Rows from block 8, named by matrix and row number. Rows with one number belong to one neuron. Each number is 500 + 25 x the weight over its row's rms, rounded and kept within 0 to 999. All counts start at 0. Numbers have three digits each. After the name is the row's rms in percent of the matrix's.
# gate: MLP gate (model.blocks.8.mlp.gate.weight, 512x192), inputs 0-95
# fc1: MLP up (model.blocks.8.mlp.fc1.weight, 512x192), inputs 0-95
# fc2: MLP down (model.blocks.8.mlp.fc2.weight, 192x512, transposed), outputs 0-95
gate.12 099:520538504563524506507463510514458501479494513493486479502494464500505521530551483527483525510474496507520528548480508530535485495459490472501514506487490512518519506566527498537563497457502484477485512563465498468489527471522515480528467521493547494485508496483488498541509548474502465485
gate.13 104:476507464510479506468493535530525532459544530462528475487498511498535514517508501488474514476519512498514467544527509524488457478476505474507548505514502503478472515490471483475494523523497509494482480477525528538502444514498488521524504500507460498538537520557463548498528498516451515485
gate.14 109:473467488508531502534455521480471497523531487470523450487508496495509492511540492443527478509547485481496508495494541506504514471488526499467511487479479464498483441471505541497481498520499473485474460508505506447523527507504517501455542491467515499508508515494482455504530489534563470509
gate.15 093:545464525479502474503480538498499523508501506493513516471518532509556501496468485499535522439545528511531496510513493477511515509511538508486546529492527477505460530550534547488527514482460465515488513522469510475440492516492515490490487525514469485492503465484495546509471511489515499499
gate.16 091:506514520505519555500486490536501525529498465500489495492466468513470476524454540499504484503507451473531513488468521522539490476468476545494502512519491471502486482479503510503552472437479547507513486486520512536504528512457447505475495518513501505500471507519503506538496469500478541507
gate.17 089:552471522466492492519531498500488520463517524505478528495490483498523460501546491512502444517513469503480519464479519494471492474474496537503491510508526501487524489515462486497509514534484478497499494545493521549513507483497528520482530500461491543478485525506449517494489505512478508528
gate.18 093:486526491505537465538485489513470479513487504523506470495494503513515531518496519525516563491513522561545507471492483491464481537540501478527479527505511524554515516489527520542492495501506499520486528559499533499484507495486551533494516525503501517502531448478495502492488519489457509494
gate.19 113:479533511453545477527505476464512501515482492477517518518513451476470494497444479441509468543512521507576535490504500498471476513497511492470463486478508505502470529485487507513523489534514464543507486514510485497532524446518501461520476534516543522499487490508516516478503495488551492464
gate.20 098:533490496534500535473452506494514529479497515522497484506475536491547505511480519516526476505467503505497560460467487520470483501531513462498479496479502486505489462491488489490526489494526472513480461514440493489459496487491535558477511526514504531519485450505508489521448549482529492521
gate.21 092:506509519537489509524482505511550483476502475464536485515476511518431509482521492482517500481521459462532563489512514510473513478517516502450480466510502488471514523570542537478491531493546524485539478527522528529499502510472519480497483465498525490479541501489520452499498502490506495500
gate.22 106:488479511484517511482485521549454533455528531521478534540462499467494507474541509524458482487489508505472468473507461489499508476538520510491472511490484509527497489486439520464489459496484553461489488458490504524517476475486527489502458532513525502494512492480491489479509492486512518477
gate.23 096:499495498499561524479540473503519486480504468478469534476508470472515493505512487424479549510469451529555524548467477515481503488495472513455556509512489472522506497503524502490459533468514520521530543478504522490522479508527508500500493528498497513451552505473493468485478480480525513477
gate.24 105:511525496486556501463445471538530509470511514490485521484474519495514495515503528498527470492469489489475465448485484478530519488499536465524479541533529472529475518510506529450467533497503517488508505482467481528525527482467536502476486514522498510540521520558489448509507458527511477493
gate.25 107:536458535490503538515459525551477524487514491496475521458498495520455487492512456470467472483481533513497543470500512482491528501492485502512517577501521525528532513505524508491540481498496514523485482509526540498509517488539487493489439530500502517508521519508501495508492509483480457535
gate.26 098:506521487494456485487530516491518522501539543493507452471469496514437533471504506527516502522520525506476474513488478503551489530458509474498541490569529521507516455525507544509518483529513495493473521486498518505503510471508528504472501497498518529509526471503537459474497475490499554444
gate.27 123:538473507482494456476512525484468529485501550472498487543489495481502504493469503546515495501450500447489543469507467481495510491472520475498506532550512464533523523520481481531496504476534497536505498470493507510516517461505516497499481512499526518477474509456521512514485476477475513481
gate.28 109:479499498482478528494544481520518496497498505577532494480505462483488469492470510498514465504571467515511504479490478487487502528461453506565469509480482508486536486501460520520450506495495520527499519490542486491496529543524509488479502517505486524499475513511492478479519460504505509484
gate.29 103:480464502496513507483531487497516508557535500486496508459476497473463509496476490469471517479556522500478476501535482492532467492519486534498529508512516504480519483498517501474477484474497514528554506473503506495476547519545501491470505495502497573503501497462481502495514528551492523482
gate.30 097:516470490526433547507520515509476581510532494517515497498448526455479490530509513498536525510500517478468511488505510479498511522485512481494480526506506508539451489480491509487546447541437528487467517501522511471500499524495449499530499502516522501518481501480563483483514489493474463513
gate.31 116:520486506489497483522514519492502559509483510431466494523518448484479495483462544515564522509445517485505524487524503498508495510498473497505491514505481475498505473503506463512494510457517491492499507447488506463501517491508502466557497498480527510509517500479512482513508494522493518475
gate.32 098:488467536503543520528476450506510489523461482488492494528501490497526443497469505464496470475470508446463452501485481488508536498495449507539506511546513539444499506572492476517497493536478524485494471462480517471503504477516447528534484473528496579488498503468491492521511525513512529494
gate.33 094:475478501486498476557472516515496460484534522478556497479484473479518477496490490514506489527518521506560447519517533504489503491473499503499496506464532525479519532508529541485468492490496521490468537498475483485511508508467512477515535519437494506474486488542474469441486502521437491521
gate.34 103:470549527499510490494498470478513468544529459482438511485552495474486513510518526481499505505474494514513518488515517496501469418544511552484508531494490530525505514452460473527502510443460488507505522524525512527512536506520502484491489521478491494460531513504515508529539478532532454492
gate.35 104:508493451506485460464499481513531491478479482492522500523526486473504456490447528524524528500537503484493492461512509488463482509509458526493472509495503466511512493464480500506505511503495499511538525460473461481509527524468476491554510524529502477469520506513521494558495433504448493451
gate.36 097:483524457528528501479510490498482508458517505484471516514488490517502500474507495444477493515524502504499521546500484501487527499510500487519478495474466521460517480504511520500504451512591510509488505511535471526530497531494539491450500520548540501470506482498512523503504484499452441491
gate.37 114:506476500501485452474517483479431495499498516507457490488492529534520502535492517526491466506490496512486455491538531427477490489503480454517488516489496499557460519483573450511526517486505465504479482546487501463526511523502478526442489505510501509542483485496474542525496540509478514536
gate.38 106:481473473535502468509568513525466513487503481466474508499508513512519511508465504516520512563473481516455502488527516513516497450498513512509524515526535470525511505484489539468463507484486489508517523472488496496543500502554486488484527474495475463487555485470539494536470486528455460462
gate.39 098:508506483492517523492508497471488517468488527561553512499510482478526520523507567541510515512509498499488547506511498516493547487492527485491500526459512482485504518509465461524471442474551535538515491524484437475465490464498458491537501541474477515466486474481543462506483538479540472486
gate.40 102:542444526517499476486510519494512545538486508511510493495494514484531492488514488453476542474468458453497572509466469497484458512518512455530484531533499505494510527484483510498537515531508488529532466502502454521504499507504500460473505515464529504530518468486462509491490512482549489487
gate.41 107:469470511527521502532487542505495503512524535483538525522517497546518534535515553492481477537482470506516501494529497484508490498503478476496496484505513453520519471465516542539512521489538496508481468519534509499494467481499542507504505469498464399521486505457473442510527525479486481501
gate.42 093:566505525542494512522496499477458485490486528513484499501510520462508476505509498528502476507577523504486504486457506471481491525515486525496543580539498509463540522503489508487464494503492531499431488500479536532485476456487512477522533532508515513525541515483502472510509497478483536499
gate.43 107:478479461531536462558490501509470497502478533527469460495470532473537474484470526464517515517524509508474497501502526482494495530488458474521501525493505519494431512478543494511515474482523508481466485476502516509490477460498487484478490491521544515496500500519593473496501535540473523467
gate.44 095:471491495529521495505491476528441460491522459500512479511476546486522469499527523484473529488495532478496517483530519508486525508481506499478502493521507474546481465504537508481467490536471505486550481502491501499508523493503482510461485508473511467500516521528545424515469489548492490488
gate.45 099:483547503508510504490501515517521538520465498481527498507500508464494542559494450522492467474513442461489538500521492524493539463508504475492453488494512489505491544506524464475502486469527520471486519484506505505489512484488501470495491484472502542448467497504520486503480488511512479533
gate.46 110:480492495538499486455503546514531513486513475506501531576512489462475479543505516515511462492498519541485495495535479456503520524501486518522519468516490473568473480532509444499491484541557504501479528515548529451490514503484531561493506511515527483458503515512480502499502459470496473489
gate.47 092:502495454508471510524498521487473499541511436484489496465476514474450518436493504520517480481478447554470540514538526495481487493477481552497529484470494493522513487505479528505493476504535497503552460503468471510480501487518524477539497543452481478517502505516475441501507486494541501475
gate.48 098:476481502492504529478490510491479483479477525491486519453502470499535462528498574507512502508508491512452469454478479513507477465500539464507547523459496517527532499477491496504529522505520487512499461503492446515499518500504468510501491530479526474475497481453506469555497540501482522425
gate.49 109:507516523517501510483490529519482492471457513449503495530506551515490516517471492545462467483487513499447482528527490483498489515457546513521490477516515485460526484530493539536514501493515488491477492465475535577456549486471484518533524531487535479491499522488528534490500479527479514496
gate.50 102:502450472473487521474534493545486498488481515486493504509497514510466475464476466514449521457517474477495508547493511488519519477502481548467507517519448518439510511508488522494486522498480502490474476461451504509526499505498456536538466476541464526508548470426478577562519540487520524473
gate.51 101:487465473500520531533504467493528540580512549508479482500510483473505525453469489523498513493526504531511468507540438497513510509558500473495485501507490541477493518516491492484485523507514496496482558549505536448500463542550476455520534514476518508509515458501515476529460474477535453505
gate.52 092:515518499527471454504495543515511525506482514478522470530511523457521483508475488532548479484478473529503484496484517504501476463472531546529494479511518476524501525471449504541491480496522486503505465499489534524497468500488528506542523517475500470533487504490492549467469511474461501475
gate.53 109:467449553502529437514490494495480491475496543511500507522524498504492529490482488528490508538504548518500539491508488501509469523517490571515501523508468497520488504499504484488480476521506500524467490493478531506456503507525552515544445521475539483460467497498500486499522498542493480528
gate.54 091:481531477511488515470489509530524506553503464508514526472476519503488479469493528524477471494504518511460532514522506493518508491531510473518496499481525561528501481488470504478497516490514474528567482504485470520499528482495528477511484502448492474490533483481495512479485471493464423528
gate.55 102:524498521493499510502497442490492524500505506506524534562474479491454548508480503549468506470493489521526493490457505431512514466497535524504485537502502467510479545467536507499540493505530505508479487470494487525494503525492536505505516478509460491489516520489442495494484455491543526486
gate.56 099:503493494469506464498496499475459507516498512494524492498502499477517463515490518457488483473438551477504542481483499549530484491502483477504501516528513466529511547536545515539518547477511489500514465525472492519466528508528471484497483515525502550508476476507487488499493541519521510502
gate.57 093:495531491455496487539512528484497468523495514477471480536500487518495509499505480510472501487491479485489478476516511508510490506489492475484496509556448522512507543519482512605543450547473511503489503474516513535478514496553493510472481497504514532498515529548519513534486506497541499450
fc1.12 102:527528516558523531514456489525490506517482524494480480489522540474473523487534479486530489524490496466538549507502500539556477505484537465469501530520503509507497539575535537529530504505514500506469491522495489464510483453511540481514486506515510467508514484499494491520527504462526472522
fc1.13 103:513520466498488511504491480518505487527470469488465492499480450486489502473537478521448531531472506497484496482505493486468503517504487478507551553492511477478486472477526530551481446516449525532528463518483553516485511516502561493499499512483504487482456495494525468513462531503521525503
fc1.14 102:456475470502464538502498475554451488475499515472574508513508494486487520497476464555471508487515498494476507495528483471500501527515483542504490458499495520500475486526530496485499528498513531511478494493499493487531516501510480529501503453489439487519483476518503513464497519505469482496
fc1.15 096:487513512470538511516498491523464506484506518535474483505487467525478534497527534532468504531527486598480487437501508518473474465487480505507451490538520507514488523467504482482472469530533529497536480490519479479494501492506510489477484509505488504470488478497495443460496492495535522477
fc1.16 096:504523498518482462514487487490509501469495540498459522455465490506491492491478501531467522463467582488497529509486483464508472521484497543497482468513517520503441526506542535463514465503505442513501528556466501519525520507541485546532498490521492522471537511481478528500490460476493447510
fc1.17 084:521487533452524485515517493537523508468542527525496508527489496512548516493516507495533476525550496475511527466508530481452487466473447506511519501561502466523461508467461509481548482526475502503530508506479514501524481482516534507468487498509499542485506539500438454486526505501475513523
fc1.18 101:514502514502517499482498520515530510452512537518503545539510509486496469463531519533497498516463478468483559499490503492526513528474514501465509472494550525500516466486492522509512492504488483463534464496492482499487471505546506490512504485512524515497490535523481444476515512504494495521
fc1.19 112:539508481506500459485452495468505464513474532497489494519519552487507505505572523502507475488482496517507479487506555465530522535470531496539474502507515475529519455553470520479508510476484506510545469517472492506497449510490496550452524503510504505479521494550482491496489463558492529471
fc1.20 117:517496525451513445486466511528519513471503507477507463502492527504526475485516494535489519527505476486477447516482457525496468482507510495543482472443505473487479525471524533535524500496491478468495461487522500524498577486493460461505477484484498489542492541525530517510498474474463524485
fc1.21 093:527501490536506511521480517487480470485508525486517483487436483497512511493503497530523503457476454498444522497513481516501512515459493504525481508498497509500528511576517521510465471512471471512514428503508491489504470500478489478533472498517506558518474474479511516521549478536502453468
fc1.22 107:519445452482512499501496555468499479481497514495515478503482482511468502483431471455500505500501469478474513531492482494528528482552477527500512507510485478524527481530477457501524514506522523489529535508516466464499482536497568485509504470490568472513488511486502500518522492497493510509
fc1.23 112:517503508494467508503529487493477504522506470478478505491544495513491480515521526467536502487533496497557482444518487510487532509505497517498517493526495508496502488480522483497482514459565500476535524477478498471536493509471497501483523484517440500493559512441504510524491510454497514456
fc1.24 101:533517444489541456486478488506508499509520497484484467493500480461541510494507447516554469499512473481474490509512518495491506492524523499513447511503496480526516530523499540501464493471536496472520470483528549535509540502464534491497446488486518496477541525522497495529507476516541508489
fc1.25 094:450497456511504494516525502489497505531502481549470533525476469477516517470538554479502509478500514492454509468519494530522512545503514535463482427505511500512457500484510497482476513515481509506533514488511514510503440507493490570491520553504491460486542496500468518480506490507518522485
fc1.26 103:486535512494472508499478468504500512494484568479502460472498514527423490509507495516500493497523509483499469513531493521507528502498464501520525484506528527546506455519508543503537527527521481471498488532511498509489483486503511550455515503549478546479529498465517469483470489484508536497
fc1.27 111:494493496503512511504498472462521484506491500526497509477457503497522544522521527486504492542559482551458461539478529495485520521538476480536530466500479511513489491500491495462537443549453505510443525496513497500542460500506520506480503495547498506496531504519486510481528509522496483518
fc1.28 104:508466541492452500511479543517494497506497466528523476479503454464509512523512514513459503497529475468510510502492483503498513501508492463525541492503465524485497519468526494502530464486535512545484494482516528500522454505502490524496493464504504503491495503546530471471468492497510450524
fc1.29 095:505533488497510550489504508495520518461478546525486474486529459532524525498530479513515494517506471498503526504488448514525545457451564504501487526518479516510519533499479486531508491482509471499500470481507449507503521478475505470513478495491487488468469456438526518543480500525484461501
fc1.30 110:492535498527496516497471543465527573512550498507527515531493478537465506529499500498485496491499527499522445483485491513527496477511497487474501503476527494475566490510503480488515474499541516528519530486501459499525516462507517508486481487512507534519489494494451471498480543497523444519
fc1.31 109:472514514520512509462552518504509493508453494536493490477444490524477521512513523519481472526505520518482490521511529498485549532510485511561479455475478493513480490489502478483480472472461474454497565505495483483498460519490491481556506488494511463477535503491520473512489477487489470471
fc1.32 095:505460534494475505500504510523499511516455507505499491530465493487511496503463513507495448536508503500485476446497482501505513476511467516487538472528484473492519495530483500517527490520485478494514520452497524512514495478436437515499466537528495551513500513487498532522549482543492489472
fc1.33 093:436507486503500523503505512494465469527521508500521532507490519507505525526484503517531499523433496519491497514480497538495468490517488491497539456478484537525530555511528500511457505546490467512520533546534484526516482519496544503457491530499498475444542504483492473495450491491496505488
fc1.34 099:479522490468461502480516509501553483486500455499475482496504484484537492501516470473458445504498503483506492480524483494546476427514463526447499537512501522486496521499471498534503516437500489509522506476469500537522493539510524502505474526485466505483536490545491511470490484524523494518
fc1.35 109:519512516484557516505462484474482527508503521498503487527485512491461512482539498504496499505492530498514465486504519482516465495488470506493517485477522553480527478511525458524466490546503492496480458512490501497532534464473514487492525492520503505567523491494470517488509517521477487482
fc1.36 107:526513491521486499458513452526520521530489518489560523488511475501446509531489493510468520540501459534495496523453498493466491509486517500489499529508503458484499487475512522492521519492507489497572503520506496539487515492519465484504504468463477477505495498458473526481539498516512530542
fc1.37 114:506494519493550465488494475447518494512490536479465483494476512544541482523479502512515488473495520521547447530514505489485502482507478543508499482545494487509506504489502507456493451509466484532473498491509514505558470522504470526457505508508488480499499484464460528504536530539478522522
fc1.38 093:540493505523486509527539527489506501530553473552489479527508499501572477506497507542528484521542498486444489506500455476516535496490474463489552478558540514492498506504490508518517508512484493430502482451481523479523493498498481499507496495509525486524473495482516480487501500467490475501
fc1.39 101:498519493520513512527529497528484467500524464496507505492474509441483514532437489463503487480524506500521500501527474442475500507487522472492515493497479462503489548506526492483508475536463525522527508540482488450493526521450514454485462490495530500466487517480527490505468498471512536549
fc1.40 098:469527504452525525494493479476491480485502530485518520489494493495517515494502510476512471475517519534510472460513531487508544512474539508497501488487479471507480506506474505475446495459487497518502575508501513520508516491534529504512518569565479521511529448505482539472542479544480486448
fc1.41 097:479489553529515499535424499503520509525473492476499543484520486518509501500507526491503492499538481482492466480494513503536475514495504487512499495534461460480519528453481532538523502469510517505508467528518498468491493490455489482459537501478506422510537499482430492491562506475475480506
fc1.42 092:572515499516513496564515460481516545472503503484476512486522518531527522523545470527513488546571504483514483511508517496506511523481537489515497525572523454470544480472519464510469491514487500504478522489477498471509503478469505459509539481467499485504521500488530485514500508487478518530
fc1.43 105:485499482556477496490481539525474487542437508568496510516456535513511513524437517508481498483530479485503519506514493490487449493477491479527499483496463474489446572461532480543490499446518474502494505501469500516504474468497516502469498499503528500518491488474566495480471535503503522484
fc1.44 088:475493452508507506470528504542514496463501521498487478507515513494518529491521502498477507544488537467492534497510488490493514546521481497497467514481495464513478470499511509472434490506489533496513480552471495489462491493503482524489515473457467515490512521494496442503458488559486480506
fc1.45 102:436494480518425520488481467508491492483483485438498547502525497522481457501499509455511512527511482481522522505483537496499512471501501507532554508541516489507480475514477496531496445511492457525482518446503476533522497462523486503507525498465527492520488539493525543502489498496519490535
fc1.46 077:482476533554510529516517465528547511510439486474469452462501487504472540457511572487464507548531491511526500493502504517545514497498490512497475529488442483488520504526493536512519545452495497516502517476477500471532519495485477473519504507472480502530504497462496484493483526473525488500
fc1.47 099:531495440532519471471407531528519501495469462517506476518483520514496495460492503528466466463463484486487488497501503484499510482455489502520511523496533496524465488517488526442500475497496484500562517510527496500489505484490518511522518469505540490502525526553522513500487504471498486479
fc1.48 113:546516495519473422500502495513526494541487431511530460479510509505524499494495518528501488544502461513514490526493480464481524500529527507480504513513519513460532486495482488500495534495535471545513464497548490507504573475522493496517488475498477485492510486463471460537520513536492493454
fc1.49 112:457485517480499547498512497497503529487510504535453492472523492539547482514516520498496538445479470488549523503500496497537522486524476556504484478496498513471457493509500501510504465501503546483514495499498510459484434549508506501468505484486492478484525505529471507511517502526505491492
fc1.50 103:459448506500471508535483510465514519521545427510491513485524506523518488492514475534504468537488509504508476515488502493509464524473500501508476480496542500487525475522486492511523504499510498517493476507491487504506526485485551501489530536464526501483469501495483461476488493511455518538
fc1.51 103:525414468478495470521507508502510506545524466495489468469450490522546515459474515534529501496517519526512475484504468500496506467527487500534484534516477496496485499492503510498499559483469458475483515540475470495485539521455481467528516484486516490502544492465518473560468462470513488461
fc1.52 085:497517511498483483512499507515471488501468483474475473480486477528514530515504538508528500501549495511526494484501503509480474483473520518528492524533493539489490499479489483512469459475492478486439492483520505552531483508459546552529467532504506514509487514461479467475512469527461524456
fc1.53 107:479500513533535439542514502527457487529520479511500490510549476504512509496519489517464504511482544530482499499518548476513492479490492503508538507491489485526465518533545531489479519453490518490438485508476518485478475480488520480502451513477517456490510494529543505499481500531530504497
fc1.54 082:485478521457457502520514524492493496494523522458504483510488432493533506437482483513474491478545520495507486537509522531529508509502505481498535491516506483494532486545482486487499519521500513466440477480535527532504484477524476520447516485539496512501473516533458503457526511497503497501
fc1.55 106:535469512497446547538495435494479547485519527504483515547520500497453509503520501538518512517516506514522522484491531509513510486503504499497500531491509556517454485492451454503520482533463541493514499483500503517489494504495495455474498491493525545495481493503491506452520477462472484461
fc1.56 106:505505506469485550518498507474489532531498493529488494485517532485525525502550499440488527477485503487490456542527479550532498513527490504515498508484479480482509487491492491489554468485487456496484528495478489481493513498509533506464506496505499516515514505496510510467560475509504486487
fc1.57 105:498478510484489479524462503509474516504472523468496527519525484517480509486486457479507533516474473536500535483495541508471537528548488487516530510471513512504492512461467564541507506531492536500514496470487476510479472468526485486481501499505516488527509469498502532526513513478475500472
fc2.12 100:532495528509484468513530447499510505485551488547522485518466459516504521467509540483513519501508502503505545457500472508516553512507486546492482524543515508494503500509522449512514466496522518485500486486497491481471506465477497493528498486519490528486511549485490481496475471537501514462
fc2.13 099:508535513496458530466509553497522504476454484493523511523487505453499480530469514443520490502526459485520556479500473533490489457507495500489528521528544486474470505481499507519528503500527502516488477511467506468538447503494494537465515528514457530521500534519483490495492491477500490475
fc2.14 098:473523456511501505484485541506515485529522511499537523483520500479547484486518484529528510487500506472449504494495498511509519492485479468489509491514516493488577485543523467540502478532472486492502512469520474544480492541496540497455486484524491432527502525529454491480495461492482535511
fc2.15 101:488510490499481473520450481511461501485527518478501481457506525506495510495522499515497462484504525457493462488521500499524529485524463498479475479503514468505506518487489539514493503465463455497484448438422523456447498506468507495511540481467499520491461451479527527498522501489506496536
fc2.16 112:535467517518518484547485507524519478492454505541469484525460559461523519458505510512493504482473509518505530503480486515481471496522470525505512478494499505514473478541508424480472473512503539509492500529499496495457502468499501492522491489437494537522454489445485503509512503500517479482
fc2.17 090:460450511485480498464456466511534477540486492446524486487506452469507496472540522509435522505508543474506459513491547478534506453521478513514505502507473515524487479502468508493513483459500448522494471506489509488498429582484515499491515469497531489476524508492510518488483485500522509529
fc2.18 098:526463516465506511516498506474485505495515517505491456498535535459514509457540475497494528475487521555494525525494492517502503508526480504504456513506510483531541501526486507504529484478522573481498536542505494488492556502510443477534513484520512511473459526476526558514499498526467498514
fc2.19 115:463524457471522492480521447455476469485469491509495524485480499517452500522520486511526510524535507525511489481478489505513494540503506508535502489517482486452455485528533514500454519493492489517461509530528490463510496488520489489518499517444543498486485471533495452515486511482538503459
fc2.20 105:501534515523519516479521512475482498491504489522497474456463506510471486464476522498555512542491487521503532477497491521506468486537483539556489504502512501551488537503508536458510530520462541519476519508496485494516506499485482522499511535468521468459531503468497453499493490498486480512
fc2.21 074:460463477518445473512527493511488474513525465554498531505483510474494508502519515489502466506468484486511480507521491531453536518526487492519519526550506516467515467528504460486571488504485493479495532489486561474497556496514500514482434500519492529539511512527534485468527485450494506518
fc2.22 105:466480482509518547478548512541526486455480549463512485515474457530524497493510552480508490531474489523525501511489503464526474521443491496490489507507453516499497525516499505499487492526553497473535512514563506491513489491499486461502462492526494478472524518526513510493456523483512531479
fc2.23 094:487466499464516466462510494492505490493520449505505466506535524484538476508542510511526491462486452499453488512567493536487534513514486469500555528506515531541490493488550483487441484429524490503505522499471527491465537456488555513486499489498483495512498529486517503491496440505513531491
fc2.24 097:422531497481525512499526548500520468551502482495508500504480565459483502454520469493517537498519488472495496515491506503498508467538469497477517502454466524540490454474499518464496520499487505558511564511525494541481455471463510534499514531531532487496508501521506491478493504483455466493
fc2.25 099:571525511544486505495491475455526504512477507548487495497476516469530463436471483519493503496501495483505529470453502481519467466516478502480489489503500471502524476516477495496533511483483502529520506463446520535483481498501473497508568500489509493541494524496493526480526510541484528528
fc2.26 090:537479506506529479500501502474525478486510525511521508490513500493493506510500500529477479515473476515519507467518512502514529515477477487509529467546511543494506495503437481537518516506474539525523467510502529460465511507506498475521481440497551474486517509517500482531487496475466468496
fc2.27 108:513481503453519501509495518498566485511523530487488527488515515525481489496516529497529485512535501512502446495505459520493495472485509557525525522512515505513436494485520506504476524449535542467511509524448461459521499554495533498479514486483497508501482479510474455490515536494513558480
fc2.28 108:472471514503487538485517487466474496432493498496504561477500472547529478501516523477491480523466520522518492506493506511477503485515455510519491467474442505512570490503462470492503506487492536509539518479525491494474490528498471463521508502567471482451522478506497490501517507480468535515
fc2.29 101:528513495514516502497536509493473515473506497512511510504509443517493499519482491475519496497474455481554501477519525470467490509534513504511515449490525510485501501477455542500475506502500511480513474441490499450502521516489536510475515553484476501508506527511518471509515526450491514488
fc2.30 100:508492497529535503468515521506484482477476488497461462533512544509494479500514513495470512520532513488473478484508524482497535511493483523497541494485443513542526501501504476483501499539519484505533504498491435468532536500487501446507483573479529546492510511511480534480499496500448491490
fc2.31 093:513486517505467536539523530504524484485490511508506518509527494507499493547527497499487522482477504492526472532507490551483519479488481507515516537482503532516418525501500498519480519512479514471533486465485525514538544486478558484533522550464510535495465488497494510518493530504520511495
fc2.32 102:463515456493510502478494519507481559490471505554512517520495453478476518434517525512509519477525491507505476484497515514540540535510477512481488516539531498484478451482519499533571500496518514494496534506498494477533490526514512471506463431510507514489467516523495507524528495488510497471
fc2.33 096:466501522536521465523532494482512513470514504526508514507520473500507515552490476487456515507474457463546516495497471491528510448482530515482489495480505500499490546502504500499487478509488502530508493580482503497450531499483507507523530486509520465528511486519516481476494503523511460509
fc2.34 107:502523471491528439550500461548534524481488480525501509468529477466484523492440488549499480503480460475473511506517488505522464467475505462475511465457500522522486512514543510501493500544487497472548503497464503519503560533484502459479499493490506454485510516501502536474516479501483520490
fc2.35 097:495501489476491483510523446518512496522490476468451510520490527474487463542467530510574480470520583466520499520497485482516520488439512478514500515541536502534480534511465475497518523545508539457525487496500501526514485499516512529525515532527495514516482480510507499476527499518528482499
fc2.36 102:449519469461497515534547508514514491517510486533507528517486579478477482491509459555500469475547553491493533532536496484486490484533498481474530515494516535457512522492506489518527493460462458485516501469521494483502508521494532526478472494477498488488506506496479461479535484479489500536
fc2.37 112:508503504511482496453511480481480544524493508498457523532492478488488498515503527479444476516511491511510498495511484447494476479512486530486521517482500546454532495494519509482551482477520506429522505497506479519511477484488491494500497538483508516536542520504515481487489494460511508478
fc2.38 097:507490465500467498538514523492505484479474515477460508473535450508460506516492557500463493502545501535482520471460498465499497486503503532515505451535476490444488531499482505552466511526460456502536480455515492531524505499496465497521485499524471502538494471480503476512517538526466500464
fc2.39 104:507498506527469516501507537487510498451540506503485512542491490518505517508445529477523497521490520470492518472487528513503480500514505524479526498585497505473511479513511488562516550501517528496579513469497498473528519457487468499541472492479500528512513439497486486501546498498456446463
fc2.40 107:451510512520517486499533465467526471501485439504524478528518483515496523509501534492462490530479517541492482523539548488471516560485537494523521459516468550497504502502507466538520506515547525505485469521514498504495535492523495497502521455513558443481501513523463531468519535529484526532
fc2.41 091:520525492528459490482496489496507508481476544503498502475510492479510491487483499509487543509519517487471471480503549497526490521539486467461484490538505517476526540470523532492485532522484495490472537453470468517506493490525467509469559508510483518485493500521530497499512490488537503529
fc2.42 098:476512492483521554509508463487512478521516528464490482509496487514518486511498515481429447496511531474531495509466565504527482529504526468498468533487497517478498499545535458498474507479486503446511492508522530492468533471497490496504462471497458506492506525482473525549444493478499536484
fc2.43 107:536499477507470452464490504549497520483540448502467491494490476514535456502471513486501494477515462479517480467492506489536486455474500504511494516508508499516498490514509511482507509446571507456519525490443523527494507505470501526521529476486512506484530497496455513522463477519515483465
fc2.44 099:528482459504501509522515516492517529502522507464499524486535526490499478498504520496515507503512466501526519517504440508497470497518564519484466511490500508508503511499475496494487522506517502465505480487510531499497479517498479497483490494516445514500522507463498525489458523496468492424
fc2.45 101:534458536538534491522498481541478517532509477492510501498489449467477520481510456472509456508503534477526468412449542479529538508494507525549498525523468437509456516510482494509496512525524497498492474496532499449547483509520483490527515492495498525450481464497508475538499499478480509507
fc2.46 085:484474511516446480510526536507522511550510511490511507519520524520529506499483437480544523471475487490485494476497502529480513477529463491508525502471493503513508495514553528504501445515511503469510490498512535519481515465472491550484525501464506491523524497484482526546451494499476527536
fc2.47 096:518489552508498531515494524480507517464464517522503488527509494452468549459467509511507449529521534479473506489525499535534493490491521550508466500443495519489455521519475495485484459502475517537522501463542502482508471470516512507508484479507523546542490482526515458514491536493520481513
fc2.48 102:504489412500470450481496494514505463548558502479524475491485475483434485513482463513501467498487513481526505470518557512547496491522495534531472499524493502494456472478490470485510524486515505517467524495500484436480516496476522503514483537542470510493520500501517473506534499495520534497
fc2.49 105:533473533531518462496524554498508503461457550490491534511483529466500481471485498542535472502468479510447518479530494462443495509446447529510455524507481471517511539484514526509496494534491511497471494496509434470500526490492463484453506538507477482539530525483489482487518492502471502512
fc2.50 100:505507562464478511492491497467534504521452479476469532502488492523547513490527494546523495465484503482520545519459474458451512463509498519557519458516522513477525508494503460475482515493497474464483438528508493519485522460489533523475452542501489556497518488536473499488542538497481526511
fc2.51 106:507490509494514522476522472490509485461533531476481518512489472514473475513468505495450479553504480482501482495468505511470494495475524458481442521500449489467477481513534492501493525471493495543513532521472500484526491512503521515513503499493511511534498480495421466486511540521470437489
fc2.52 088:504504529489486472539480490495513509475492515494500509498480487497515476506472519514495481489481533476482472526489557447513467463489511516534524450509519507505485504492476541466467539501460494507474499481495508480506477513510520536487520499501468481520502521498511510524476503510507492501
fc2.53 101:512494541487541485477574499478505522486491485487499436511473503518510482525495503485502500484483461498475491499470505442481483496485462525533544528507479516478501519533546460463520499479462490508516485533490490484517513504497483525486493493548521542514504464500486497478507509505500474515
fc2.54 085:470442462525501512475468492522484476492508480478487540514522490487520457512526549469452516507456526497507519517523512521475506510533473498498493467538511488508553475473488500492454466478529521525509527553480493497503455529502459513493470528498477481448515473466526537472526499488502510456
fc2.55 094:538468504534517504549490490526477501490505529521475529504545505493508451502504496524441483467512498509537517515499499473519519535548492486535519486481487480505486526524524518493545482524471527498523458512490508492509532480492510499502460538510472451492499520536525498471518467511523498498
fc2.56 111:490533497473520456501503521484553460509490532532506511487481521479483491500472542508522477539522487444474496506480508510498528538497517552519521512475532494526493510491534529471523515467515520465509523496491465448523539527527523527513534542478517498495490511486453465531494478482475556530
fc2.57 107:498503497513500490490448512500479527538504510500497501499497531481477531483527475511484537481531482488534502500474506507508485473504516512459483483516525541547500474506500536501485495501533504538519524500516519540539499519477507458476548523471519520468502504490543522523504452480489512457